config.yaml
layer_scale_init: 1.0
inner_norm: false
head_dropout: 0.1
init: "trunc_normal_002"
residual_init: "none"
Rows from block 3 of a small image classifier, named by matrix and row number. Rows with one number belong to one neuron. Each number is 50 + 12 x the weight over its row's rms, rounded and kept within 0 to 99. All counts start at 0. After the name is the row's rms in percent of the matrix's.
After each neuron's rows are labels from the 100 images, of 14848, where the neuron reaches its highest value: "peak on" is the class under the peak. Only what is clearly more common there than usual is listed. The data: Sentinel-2 satellite tiles (TerraMesh).
# fc1: MLP up (model.blocks.3.mlp.fc1.weight, 768x192), inputs 48-95
# fc2: MLP down (model.blocks.3.mlp.fc2.weight, 192x768, transposed), outputs 48-95

fc1.495 033:86 50 46 50 50 50 50 50 56 50 50 50 66 55 59 34 50 50 52 41 50 50 57 53 32 50 50 50 79 50 50 50 50 50 54 79 50 50 50 44 84 34 36 56 47 50 50 61
fc2.495 026:75 50 45 80 50 50 36 58 50 50 87 50 66 50 71 40 62 50 60 48 48 70 20 65 50 65 50 50 58 67 85 50 43 52 69 50 50 50 50 56 50 23 50 50 50 50 59 49
peak on: bare ground

fc1.156 116:29 38 63 45 54 60 38 69 36 70 53 54 57 65 69 66 41 47 40 56 64 45 50 41 79 59 66 38 50 50 47 71 38 65 84 59 50 61 36 44 50 71 50 65 62 57 50 77
fc2.156 108:31 50 61 83 50 48 68 38 50 62 32 42 64 43 58 50 50 36 47 45 65 60 60 50 62 37 50 50 40 35 51 61 60 54 29 56 50 53 64 45 64 49 63 57 57 69 54 50
peak on: trees

fc1.431 095:50 50 50 62 50 33 50 42 36 47 46 50 41 82 81 70 41 50 51 68 53 50 50 50 64 50 55 50 55 41 49 50 50 50 78 53 82 50 42 80 65 50 65 50 39 56 50 26
fc2.431 084:56 50 30 42 50 59 33 69 41 72 36 58 47 50 62 45 53 50 50 30 48 50 58 48 42 34 74 56 57 56 54 50 33 50 42 50 40 50 27 50 50 55 46 40 50 35 50 40
peak on: bare ground

fc1.660 115:55 50 50 61 50 48 52 69 65 50 50 50 50 73 50 54 38 43 50 43 61 50 50 39 42 53 49 49 62 65 52 72 50 38 50 61 50 44 72 50 85 44 54 46 38 50 50 65
fc2.660 113:45 50 39 44 56 43 49 50 50 47 50 50 65 46 51 50 61 66 54 59 46 50 62 80 65 37 50 50 64 58 41 41 46 47 50 50 29 66 45 42 45 50 68 57 74 50 61 39
peak on: rangeland

fc1.4 085:46 22 36 36 50 50 38 53 25 69 56 50 83 50 37 44 50 50 78 68 58 50 54 50 23 41 27 46 48 56 83 19 38 35 55 50 60 43 38 24 40 33 50 67 52 31 64 50
fc2.4 082:50 50 50 69 45 50 61 50 57 64 42 50 54 37 63 70 76 50 64 49 66 50 50 50 50 71 44 42 66 63 50 47 23 49 69 73 50 50 50 66 57 50 57 50 50 50 57 46
peak on: snow or ice

fc1.726 113:78 56 59 63 65 64 60 50 46 57 37 56 58 60 43 45 68 13 49 77 41 62 50 62 57 50 62 60 50 62 50 45 75 77 52 50 57 50 76 46 52 54 50 36 44 46 50 50
fc2.726 109:45 50 50 37 49 14 61 57 54 42 58 50 57 50 50 39 33 48 57 42 67 52 50 62 24 57 45 57 73 58 47 43 37 47 39 39 42 67 47 61 36 60 26 55 72 67 47 57
peak on: crops

fc1.666 101:50 50 61 54 52 54 50 56 52 50 45 62 50 50 40 50 64 42 50 50 67 77 55 44 74 50 58 50 50 59 50 41 50 51 47 56 47 59 55 45 67 37 50 45 45 61 50 50
fc2.666 074:31 50 35 50 50 50 50 33 59 29 39 39 14 50 54 00 50 50 60 30 42 50 50 41 48 50 37 50 42 50 26 50 37 26 58 44 50 62 66 60 50 46 43 60 54 50 50 62
peak on: built area

fc1.736 052:50 50 27 76 48 50 59 69 50 50 56 50 50 50 33 43 56 82 50 29 43 50 35 50 50 50 51 50 57 37 62 50 50 50 41 50 59 28 69 48 20 50 84 67 50 18 50 55
fc2.736 042:50 26 50 44 53 50 50 46 48 46 50 40 50 50 50 51 23 39 50 33 50 44 52 50 50 50 55 50 66 50 50 67 50 50 78 50 77 41 50 50 32 22 49 50 50 50 31 62
peak on: snow or ice

fc1.251 073:50 50 62 52 46 46 50 50 50 51 50 23 36 50 50 50 39 65 50 50 82 39 50 30 50 27 49 40 50 48 61 50 50 84 50 66 50 50 50 51 50 50 70 50 50 61 54 50
fc2.251 054:44 50 50 45 74 50 50 44 60 50 50 77 50 50 48 32 22 50 50 41 59 21 48 50 53 40 50 50 50 50 28 52 50 37 50 37 50 40 55 61 45 50 50 42 50 35 22 50
peak on: bare ground

fc1.690 099:61 63 50 62 58 46 56 58 50 52 43 45 50 83 50 52 39 46 50 60 50 40 48 50 58 51 48 50 64 71 42 66 61 38 64 50 61 45 62 50 73 43 50 44 37 48 46 50
fc2.690 100:56 46 40 34 61 50 40 50 60 30 50 50 69 50 41 43 46 50 51 48 56 57 66 86 57 41 39 56 71 57 60 37 42 53 39 61 07 73 42 59 44 54 58 47 67 50 50 39
peak on: rangeland

fc1.667 035:50 50 50 69 48 50 63 66 50 67 50 66 50 60 60 23 55 50 50 55 50 50 50 75 50 50 50 38 50 50 46 34 68 34 50 10 50 48 50 31 43 22 50 50 50 57 40 51
fc2.667 029:24 61 68 55 50 50 43 58 50 50 50 58 38 50 62 54 53 36 49 81 50 49 50 50 50 71 46 60 50 50 58 50 39 50 50 50 57 40 50 40 47 50 50 60 50 50 61 50
peak on: snow or ice

fc1.101 110:50 50 50 40 55 48 53 52 75 65 60 36 50 47 50 78 50 50 44 50 44 68 60 45 50 30 65 49 43 36 64 50 18 52 50 66 51 50 51 72 50 40 65 66 59 60 68 50
fc2.101 142:63 55 36 62 36 66 40 43 38 61 50 68 42 29 52 50 60 56 50 61 42 33 54 60 50 50 50 63 43 50 39 21 72 50 34 58 58 37 31 44 50 69 49 19 64 50 42 40
peak on: rangeland

fc1.611 112:43 50 35 66 66 50 53 37 41 59 45 39 42 50 40 40 32 32 62 42 46 55 76 50 54 48 40 40 50 48 50 64 50 56 59 60 50 50 48 74 58 36 50 55 57 63 60 35
fc2.611 142:60 52 52 65 37 50 63 50 00 50 41 53 62 26 30 50 56 50 49 43 50 42 58 28 34 41 60 62 32 41 50 03 75 62 42 09 50 50 50 50 58 50 50 24 50 58 43 44
peak on: snow or ice

fc1.743 099:55 70 48 50 50 42 50 50 61 70 41 64 61 70 70 36 56 29 49 50 46 55 69 57 34 63 50 62 66 77 39 50 62 60 69 47 50 41 40 43 56 59 42 49 59 63 71 53
fc2.743 124:29 27 35 51 50 50 39 59 39 50 50 44 48 41 67 57 42 56 42 58 43 28 50 59 74 50 48 14 37 50 50 45 34 55 67 39 44 59 45 49 50 50 38 46 51 46 46 49
peak on: crops

fc1.615 097:50 50 35 37 76 49 48 72 57 58 50 50 50 50 50 62 50 79 41 50 65 43 50 40 50 66 50 42 50 55 50 62 50 50 50 50 40 42 43 38 50 39 50 71 50 51 59 68
fc2.615 078:50 50 62 50 29 50 50 54 50 31 50 50 74 42 50 42 36 50 47 50 50 39 50 54 50 41 41 60 50 55 26 67 50 65 50 18 16 53 50 39 43 50 50 50 50 31 35 66
peak on: snow or ice

fc1.315 127:48 36 50 50 40 64 50 53 50 45 54 59 50 66 50 77 49 44 44 67 52 50 40 70 66 50 50 50 65 69 50 58 63 50 50 67 41 44 52 86 65 54 72 36 42 50 61 50
fc2.315 103:50 50 35 48 63 40 50 50 70 40 50 74 48 50 50 54 30 50 27 50 55 50 49 50 32 31 59 50 35 47 50 56 34 50 50 38 64 50 32 58 50 45 33 50 81 36 40 14
peak on: crops

fc1.605 099:56 46 50 51 51 61 50 49 50 50 40 50 52 74 50 50 58 26 31 70 42 50 44 50 69 50 56 58 45 65 39 57 50 41 45 51 37 49 50 47 42 50 50 46 40 53 50 54
fc2.605 104:50 50 39 47 45 32 56 50 62 43 56 58 67 50 67 50 44 61 43 39 60 50 48 76 50 58 40 53 67 48 63 35 38 41 46 52 18 70 50 64 22 67 36 50 69 50 37 52
peak on: rangeland

fc1.280 100:64 50 50 33 63 50 46 36 68 72 72 30 85 64 47 64 36 38 50 76 72 50 61 60 62 44 57 50 36 35 50 39 37 66 38 69 76 50 69 54 43 53 70 60 56 37 74 58
fc2.280 125:37 42 31 50 59 50 27 50 61 50 63 29 30 69 74 52 49 50 49 42 33 50 50 50 50 50 50 46 70 70 45 55 50 42 66 50 53 48 50 48 37 37 33 58 53 69 44 60
peak on: trees; water

fc1.675 096:36 40 50 45 50 50 41 52 67 72 69 27 44 56 61 67 44 43 50 50 50 66 64 50 67 33 50 44 39 31 60 50 34 47 50 65 50 60 50 71 44 40 54 59 64 50 84 42
fc2.675 116:73 62 45 59 46 50 33 52 48 59 44 76 42 42 50 45 50 56 33 53 40 31 50 61 50 79 50 60 55 50 34 21 64 63 46 63 64 32 28 50 56 72 37 34 54 54 40 50
peak on: water

fc1.104 050:50 29 43 62 61 50 50 60 50 48 61 12 33 50 50 50 50 73 69 42 74 50 42 09 50 47 67 46 50 50 27 75 73 50 45 33 38 50 50 50 50 58 42 64 71 50 51 50
fc2.104 035:50 50 50 50 50 50 50 50 50 50 50 50 75 50 48 50 50 50 29 50 50 50 63 43 56 50 47 66 42 50 29 50 50 60 50 50 60 36 28 56 48 39 23 50 12 33 50 50
peak on: bare ground; water

fc1.547 080:99 50 53 79 50 54 39 50 57 69 51 58 43 68 39 50 67 49 33 73 61 50 50 50 50 34 61 40 36 57 47 50 71 50 35 50 43 50 60 31 50 40 50 50 43 66 50 50
fc2.547 059:27 50 52 50 46 50 49 63 59 22 50 55 40 71 47 33 50 55 50 50 50 63 44 60 50 50 35 50 58 50 54 50 50 50 53 50 50 60 92 59 43 73 50 65 67 50 50 50
peak on: bare ground

fc1.518 119:62 39 50 78 37 56 72 50 50 63 58 50 50 57 43 66 39 34 60 53 50 50 35 46 61 48 68 57 82 56 70 44 79 53 53 57 50 50 41 82 50 60 51 59 46 68 50 50
fc2.518 114:48 26 50 33 70 48 32 57 50 50 41 59 27 47 48 69 50 64 43 70 51 64 69 28 62 41 50 42 77 50 60 53 47 38 42 41 40 60 50 39 50 36 57 46 38 50 56 50
peak on: trees

fc1.252 052:74 50 50 50 50 50 72 34 28 67 38 50 43 50 50 50 50 50 50 53 64 56 50 29 35 50 23 46 48 50 50 40 61 40 77 64 61 50 50 53 50 31 50 50 69 46 63 31
fc2.252 047:50 55 50 50 50 48 50 50 50 50 43 71 50 50 67 51 68 45 57 56 50 50 50 59 50 32 50 71 50 50 50 50 56 55 36 54 50 50 34 50 53 50 52 44 36 48 51 49
peak on: bare ground

fc1.259 077:84 50 50 50 47 43 48 50 50 58 54 50 50 50 50 50 67 50 36 56 57 55 44 32 50 50 50 11 50 50 47 45 50 28 50 58 43 62 50 38 59 48 50 74 53 50 42 50
fc2.259 071:34 67 50 50 48 39 69 50 50 45 50 50 42 61 59 27 50 29 34 50 50 48 70 76 65 50 50 50 39 50 64 43 28 50 54 50 14 61 72 50 50 50 50 50 64 50 60 50
peak on: bare ground

fc1.488 036:50 55 50 52 50 85 50 50 50 50 50 50 50 45 41 50 93 50 10 50 84 48 50 21 59 28 50 50 50 50 60 59 66 50 48 62 69 76 30 52 60 50 23 57 50 77 50 50
fc2.488 026:50 55 50 84 74 50 71 50 47 34 50 56 44 50 50 33 50 50 07 50 50 50 50 62 71 21 50 50 52 47 50 50 39 27 77 45 50 34 50 42 50 64 50 50 13 23 64 50
peak on: snow or ice

fc1.709 117:41 50 48 64 75 61 54 74 39 57 37 61 66 42 43 54 50 50 50 45 76 43 50 74 68 66 36 37 61 59 50 60 39 50 51 50 38 63 50 50 67 57 58 46 59 50 65 60
fc2.709 127:50 50 59 52 49 47 50 29 54 51 43 44 50 42 35 50 50 33 44 63 50 57 53 28 46 45 50 44 29 57 50 61 30 22 34 50 50 43 47 59 60 50 60 59 46 24 33 36
peak on: crops

fc1.116 134:57 57 50 68 53 45 62 68 66 55 67 50 37 64 55 66 50 21 50 44 50 50 48 33 45 53 58 50 48 50 40 75 50 50 60 50 42 53 71 52 50 45 54 50 50 50 50 59
fc2.116 122:44 38 38 28 41 67 50 50 64 50 49 50 82 50 50 41 63 63 63 62 61 70 50 65 57 56 44 50 53 50 47 39 50 50 56 50 33 66 50 43 52 50 61 48 64 50 63 47
peak on: rangeland

fc1.676 115:63 49 50 50 53 48 40 59 64 50 65 50 52 50 50 50 35 52 61 50 64 52 50 36 37 54 73 44 50 46 51 63 50 55 61 54 55 50 85 50 67 50 64 69 33 74 52 59
fc2.676 103:50 33 50 40 38 33 50 50 64 54 46 24 50 54 32 50 40 50 50 51 50 50 50 50 39 50 50 55 43 50 22 54 64 67 26 50 32 62 69 41 50 45 55 33 62 44 50 34
peak on: bare ground

fc1.761 115:47 50 48 60 50 43 50 69 70 60 59 50 42 62 47 70 31 36 50 38 56 41 47 39 47 50 39 51 61 61 43 67 42 50 59 50 63 40 50 71 72 48 57 48 53 51 48 58
fc2.761 106:62 48 35 52 58 57 46 33 65 52 33 57 47 47 44 51 67 50 65 57 50 50 55 65 50 27 47 50 50 50 40 44 68 50 47 34 33 50 40 46 68 46 71 63 66 40 59 27
peak on: rangeland

fc1.255 047:50 50 50 84 50 27 54 50 47 62 50 41 50 58 50 50 80 81 50 50 50 50 32 25 50 50 26 50 47 50 50 39 42 50 50 50 71 50 50 50 86 50 50 61 69 32 50 39
fc2.255 045:50 50 36 50 50 50 50 32 37 54 33 65 50 50 69 60 56 41 85 70 40 49 53 54 50 50 53 84 50 59 51 73 48 50 50 50 50 41 50 50 58 49 50 50 65 50 51 31
peak on: snow or ice

fc1.751 096:37 46 50 42 63 50 50 52 74 69 62 34 48 54 50 70 46 50 52 52 46 72 71 50 71 30 66 36 39 32 63 50 31 62 50 62 58 50 61 70 50 39 62 56 62 50 86 45
fc2.751 122:69 66 45 57 39 50 32 47 48 50 51 77 44 41 50 50 51 68 32 58 37 27 48 50 50 76 50 59 55 52 37 21 68 63 43 57 65 35 29 49 50 75 39 39 64 50 45 50
peak on: rangeland

fc1.452 089:47 66 42 50 50 62 61 59 35 55 49 50 64 40 27 50 50 40 48 43 50 40 40 50 50 79 35 50 50 92 50 64 44 32 32 56 38 50 41 52 47 32 47 50 46 35 54 42
fc2.452 080:50 50 66 50 55 41 50 55 36 41 22 62 69 39 50 50 50 57 47 47 65 50 50 54 67 50 33 36 70 73 50 58 50 47 59 50 23 43 60 50 50 50 62 50 50 50 40 71
peak on: snow or ice

fc1.756 040:50 35 50 85 50 50 69 50 46 58 50 68 69 38 71 50 67 43 50 70 35 50 51 72 50 62 50 50 50 50 78 50 20 29 50 50 50 47 50 47 50 31 50 61 67 19 63 72
fc2.756 035:50 70 28 46 50 50 50 50 64 63 50 50 50 50 36 50 55 50 50 50 50 58 39 36 65 50 50 72 54 52 64 50 50 65 50 50 43 50 50 50 50 16 50 64 50 50 52 38
peak on: bare ground

fc1.200 125:50 52 50 61 35 53 58 64 63 50 60 43 50 61 48 77 45 44 47 49 50 59 47 49 50 44 50 57 50 50 61 55 50 50 50 59 55 38 62 50 78 46 80 52 55 47 53 64
fc2.200 119:50 50 32 50 50 55 50 42 57 40 52 50 43 36 57 54 60 50 47 67 40 37 41 54 53 29 52 40 37 50 30 58 59 61 62 30 50 39 37 45 50 43 50 64 82 50 67 29
peak on: rangeland

fc1.250 095:61 52 50 50 50 50 39 57 64 44 54 44 42 53 51 58 33 50 47 56 91 50 51 22 44 44 58 22 51 50 45 75 50 32 50 70 64 50 58 50 85 50 58 64 31 62 50 70
fc2.250 070:54 50 50 46 50 40 51 41 77 50 50 50 55 50 52 19 50 50 50 52 48 44 64 55 68 41 77 50 50 34 42 50 46 75 54 22 50 50 66 45 58 46 58 49 50 40 50 40
peak on: bare ground

fc1.696 111:50 47 41 42 50 65 50 41 57 45 35 57 54 75 50 50 57 33 40 65 50 55 44 49 66 56 45 48 43 73 41 42 49 40 46 54 50 52 43 70 58 42 49 44 50 48 58 46
fc2.696 105:37 60 31 42 67 29 56 55 62 44 50 50 57 48 63 42 48 50 18 50 50 50 60 78 47 58 53 50 61 50 54 46 48 37 40 59 31 58 50 61 27 71 47 50 50 66 43 41
peak on: built area

fc1.193 086:52 50 61 41 51 30 61 72 92 56 79 50 48 50 50 50 38 50 48 44 50 65 57 39 32 50 50 45 50 50 50 63 50 26 61 50 64 60 52 67 65 49 40 82 33 74 50 47
fc2.193 079:50 31 50 66 57 61 40 47 50 50 36 30 50 50 26 39 53 50 52 50 50 50 71 50 50 45 50 59 48 42 50 50 43 68 32 44 12 48 50 43 50 39 50 33 53 53 50 31
peak on: trees

fc1.262 044:81 50 47 28 50 50 58 50 86 50 50 50 50 50 28 50 39 50 50 50 59 50 50 50 50 50 50 50 58 50 50 68 21 44 50 74 96 50 42 57 51 50 37 67 39 50 50 50
fc2.262 038:50 82 50 69 50 50 50 50 50 61 50 50 50 50 67 39 50 50 70 49 43 85 50 47 76 50 50 50 50 50 33 50 61 50 72 31 60 24 50 50 50 50 51 32 37 50 36 50
peak on: water; snow or ice

fc1.502 032:89 36 47 50 50 50 57 42 61 58 50 50 50 50 44 38 33 50 50 68 48 50 50 50 50 60 50 50 50 50 24 35 37 50 50 50 50 50 50 31 50 32 56 50 50 48 50 50
fc2.502 019:69 50 50 50 50 50 38 28 50 50 50 50 60 50 50 69 50 50 99 34 50 60 50 65 50 50 23 50 54 21 50 53 51 58 39 50 50 50 50 69 50 50 50 50 52 50 50 50
peak on: bare ground

fc1.731 134:63 56 33 50 46 50 56 54 48 57 56 50 50 56 73 45 45 50 43 60 40 32 45 50 62 23 50 64 69 60 60 50 68 45 78 40 67 49 49 71 50 54 50 68 50 49 50 79
fc2.731 114:57 50 18 50 50 65 24 37 50 50 25 57 30 50 53 74 50 43 63 46 42 73 50 56 50 67 50 51 60 66 55 46 53 50 43 63 42 63 56 53 65 50 61 52 59 52 50 50
peak on: crops

fc1.508 123:59 39 50 66 33 66 50 61 58 62 76 62 44 50 63 50 47 45 50 50 40 43 29 63 61 50 58 67 75 60 67 44 50 51 79 48 56 50 50 73 36 59 50 65 55 53 50 58
fc2.508 128:39 63 28 43 64 50 39 48 56 62 40 63 38 46 52 55 39 50 50 52 40 78 87 37 43 59 41 51 47 50 49 52 50 50 32 29 50 50 48 27 70 34 50 45 30 50 54 35
peak on: crops

fc1.350 112:59 36 50 56 48 50 51 50 42 53 50 57 51 59 56 66 47 28 50 50 54 50 39 50 50 72 73 33 50 50 50 50 83 82 72 83 50 52 50 38 56 70 58 50 60 52 43 53
fc2.350 112:58 30 50 65 63 50 64 40 51 45 33 61 55 42 62 56 50 32 50 34 74 44 49 50 50 50 50 29 39 45 54 50 50 27 43 50 60 48 50 44 78 50 63 50 67 62 45 23
peak on: crops

fc1.233 096:50 51 50 40 61 64 57 50 79 65 78 37 63 66 57 42 50 61 37 87 53 47 50 50 37 51 69 53 35 72 64 43 70 50 50 58 66 50 73 74 50 62 59 47 44 55 68 50
fc2.233 094:47 67 46 50 50 19 55 50 40 57 50 67 50 51 35 70 48 22 37 32 50 58 41 57 41 16 50 39 44 55 39 50 50 50 49 50 50 50 29 50 50 38 59 50 67 33 40 50
peak on: bare ground

fc1.196 140:41 63 46 50 63 43 40 82 50 63 68 37 50 47 49 50 59 50 41 50 59 50 58 59 50 56 46 58 41 50 66 50 49 66 45 50 50 50 40 43 59 39 74 65 70 48 59 63
fc2.196 111:50 61 55 69 42 27 50 48 60 50 61 50 45 50 60 55 50 50 50 38 43 43 50 51 50 50 18 50 50 58 23 59 30 36 47 50 58 50 59 70 50 38 52 38 39 64 34 46
peak on: trees

fc1.153 085:58 69 50 48 51 32 56 50 78 76 50 65 69 70 76 50 50 39 50 50 45 59 65 46 37 52 50 63 68 78 50 50 59 50 67 50 57 41 34 50 50 55 44 57 50 73 64 50
fc2.153 107:34 15 37 49 49 50 50 59 45 46 35 44 50 50 50 58 43 54 50 58 40 36 43 55 76 68 43 15 43 50 50 50 29 57 58 40 40 61 50 45 50 50 48 47 52 42 48 44
peak on: crops

fc1.525 121:50 61 60 71 40 50 44 54 70 50 67 50 50 61 56 60 50 47 49 50 60 58 49 45 41 49 50 50 50 54 50 62 23 50 51 58 45 36 72 53 80 45 70 43 50 44 58 53
fc2.525 116:50 50 50 48 50 50 50 53 48 50 64 50 60 39 50 56 57 65 47 69 42 50 54 65 64 35 50 34 38 45 31 43 50 57 50 50 50 49 41 34 43 45 50 65 76 47 59 47
peak on: rangeland

fc1.96 067:51 47 50 50 40 47 50 50 38 56 50 74 57 43 38 50 42 82 79 48 42 53 38 75 51 41 50 50 50 64 50 59 50 62 35 50 50 50 48 55 50 68 50 51 24 50 50 50
fc2.96 064:47 50 63 17 57 28 66 54 49 10 50 31 50 36 48 50 25 22 50 49 56 50 57 28 50 46 60 38 37 50 52 69 50 46 49 65 45 47 50 50 43 48 30 50 73 54 44 50
peak on: snow or ice

fc1.216 131:52 38 50 74 44 59 59 62 50 57 50 46 50 70 70 79 50 33 38 53 58 58 40 53 63 57 64 50 57 58 47 54 46 47 69 72 50 48 66 50 63 54 88 53 68 50 50 49
fc2.216 113:50 50 50 53 63 50 65 50 73 45 49 50 42 50 63 49 50 46 29 58 57 50 31 38 52 26 55 46 33 59 41 48 58 41 57 34 74 49 40 62 71 50 50 50 92 48 64 17
peak on: crops

fc1.590 122:50 50 50 64 81 50 74 79 47 50 40 50 50 47 51 50 47 50 62 50 54 50 70 50 42 52 55 47 50 69 41 54 56 50 75 61 50 50 50 50 80 40 62 50 50 64 55 61
fc2.590 092:57 50 54 55 93 49 34 46 63 44 71 39 29 72 52 50 60 50 62 50 50 29 50 27 42 60 74 71 44 65 53 82 50 50 42 50 53 50 50 46 26 50 41 53 36 43 50 50
peak on: snow or ice

fc1.42 062:50 19 50 65 42 63 62 69 60 50 51 50 50 50 37 28 50 50 55 40 55 68 52 82 52 49 50 50 50 50 50 50 50 73 53 50 50 33 50 50 50 50 64 50 50 61 50 57
fc2.42 050:50 41 44 68 76 50 49 55 55 34 50 43 50 25 60 50 57 13 50 50 28 50 39 20 50 50 46 50 50 53 50 50 44 50 50 37 50 32 50 48 50 39 50 50 41 50 46 50
peak on: bare ground

fc1.15 083:46 27 28 50 53 63 41 67 50 50 56 36 44 65 33 50 50 83 53 30 83 50 60 50 61 50 53 56 50 50 50 63 82 70 44 50 60 50 50 55 50 44 50 60 50 45 60 58
fc2.15 072:50 50 47 65 81 49 50 50 64 52 68 76 58 24 55 50 31 50 56 50 41 50 68 40 46 49 66 47 50 40 53 59 50 67 68 34 50 50 52 48 50 25 50 41 12 50 26 61
peak on: snow or ice

fc1.591 052:50 24 50 81 52 50 50 74 50 50 57 50 38 56 35 50 45 99 85 26 50 58 48 50 50 55 47 64 50 34 50 79 72 73 50 38 69 37 50 50 42 54 68 53 35 50 50 47
fc2.591 045:46 38 50 50 80 41 50 66 53 37 61 57 62 50 55 50 44 29 39 51 40 56 60 29 50 50 50 50 50 56 50 50 50 50 50 50 65 29 50 50 50 10 44 50 36 50 47 48
peak on: snow or ice

fc1.486 069:86 68 50 56 50 45 62 34 46 55 57 50 51 51 61 50 63 26 50 50 51 50 34 49 50 50 50 08 50 63 40 40 70 46 50 42 50 61 39 50 66 45 50 50 49 50 46 50
fc2.486 057:50 44 50 50 63 22 50 54 50 30 50 36 48 70 41 50 59 36 50 63 50 66 82 65 50 50 57 42 50 50 74 50 31 50 47 53 22 62 43 50 50 50 50 53 50 54 62 60
peak on: bare ground

fc1.618 100:58 65 47 57 44 54 48 49 50 73 73 52 36 57 72 72 59 35 50 50 53 67 42 42 50 42 49 51 68 39 48 58 53 63 42 53 50 47 59 29 50 60 62 73 83 63 64 56
fc2.618 115:50 42 70 28 53 48 71 47 55 37 56 49 45 34 37 37 42 65 64 50 50 45 32 35 41 50 62 49 32 73 71 64 60 53 49 62 52 70 40 72 50 36 54 50 35 37 42 50
peak on: crops

fc1.484 047:47 46 50 50 53 50 37 68 50 68 51 27 50 69 50 32 50 44 42 50 50 50 50 16 57 50 50 62 42 50 50 44 50 50 50 50 50 74 50 50 50 25 50 29 61 50 46 53
fc2.484 039:50 50 50 50 50 32 58 22 47 50 50 85 50 50 56 28 62 50 50 77 50 50 52 67 12 38 50 74 62 62 73 48 50 50 50 62 62 50 49 50 62 52 50 66 50 33 50 42
peak on: bare ground

fc1.716 112:65 50 54 50 45 50 42 61 51 50 66 50 50 66 66 42 50 50 50 50 50 32 50 45 59 28 56 50 57 48 47 60 60 56 67 49 57 44 65 50 50 50 50 83 50 56 65 81
fc2.716 118:46 44 36 49 56 78 40 45 56 50 50 36 50 60 50 69 33 60 71 38 55 74 50 54 52 51 42 50 61 49 50 48 64 40 41 59 27 60 62 53 62 53 63 39 50 56 48 50
peak on: crops

fc1.148 117:63 40 51 79 51 50 77 51 61 60 54 51 41 66 58 50 44 35 39 50 50 41 33 58 55 63 63 50 69 58 60 50 74 37 72 67 65 45 50 81 57 52 53 50 50 52 48 50
fc2.148 110:50 50 50 38 82 50 42 50 53 50 33 62 42 51 36 53 53 64 50 64 65 67 70 40 53 36 61 50 54 46 50 60 42 30 33 35 40 50 50 54 69 30 58 36 62 44 62 21
peak on: trees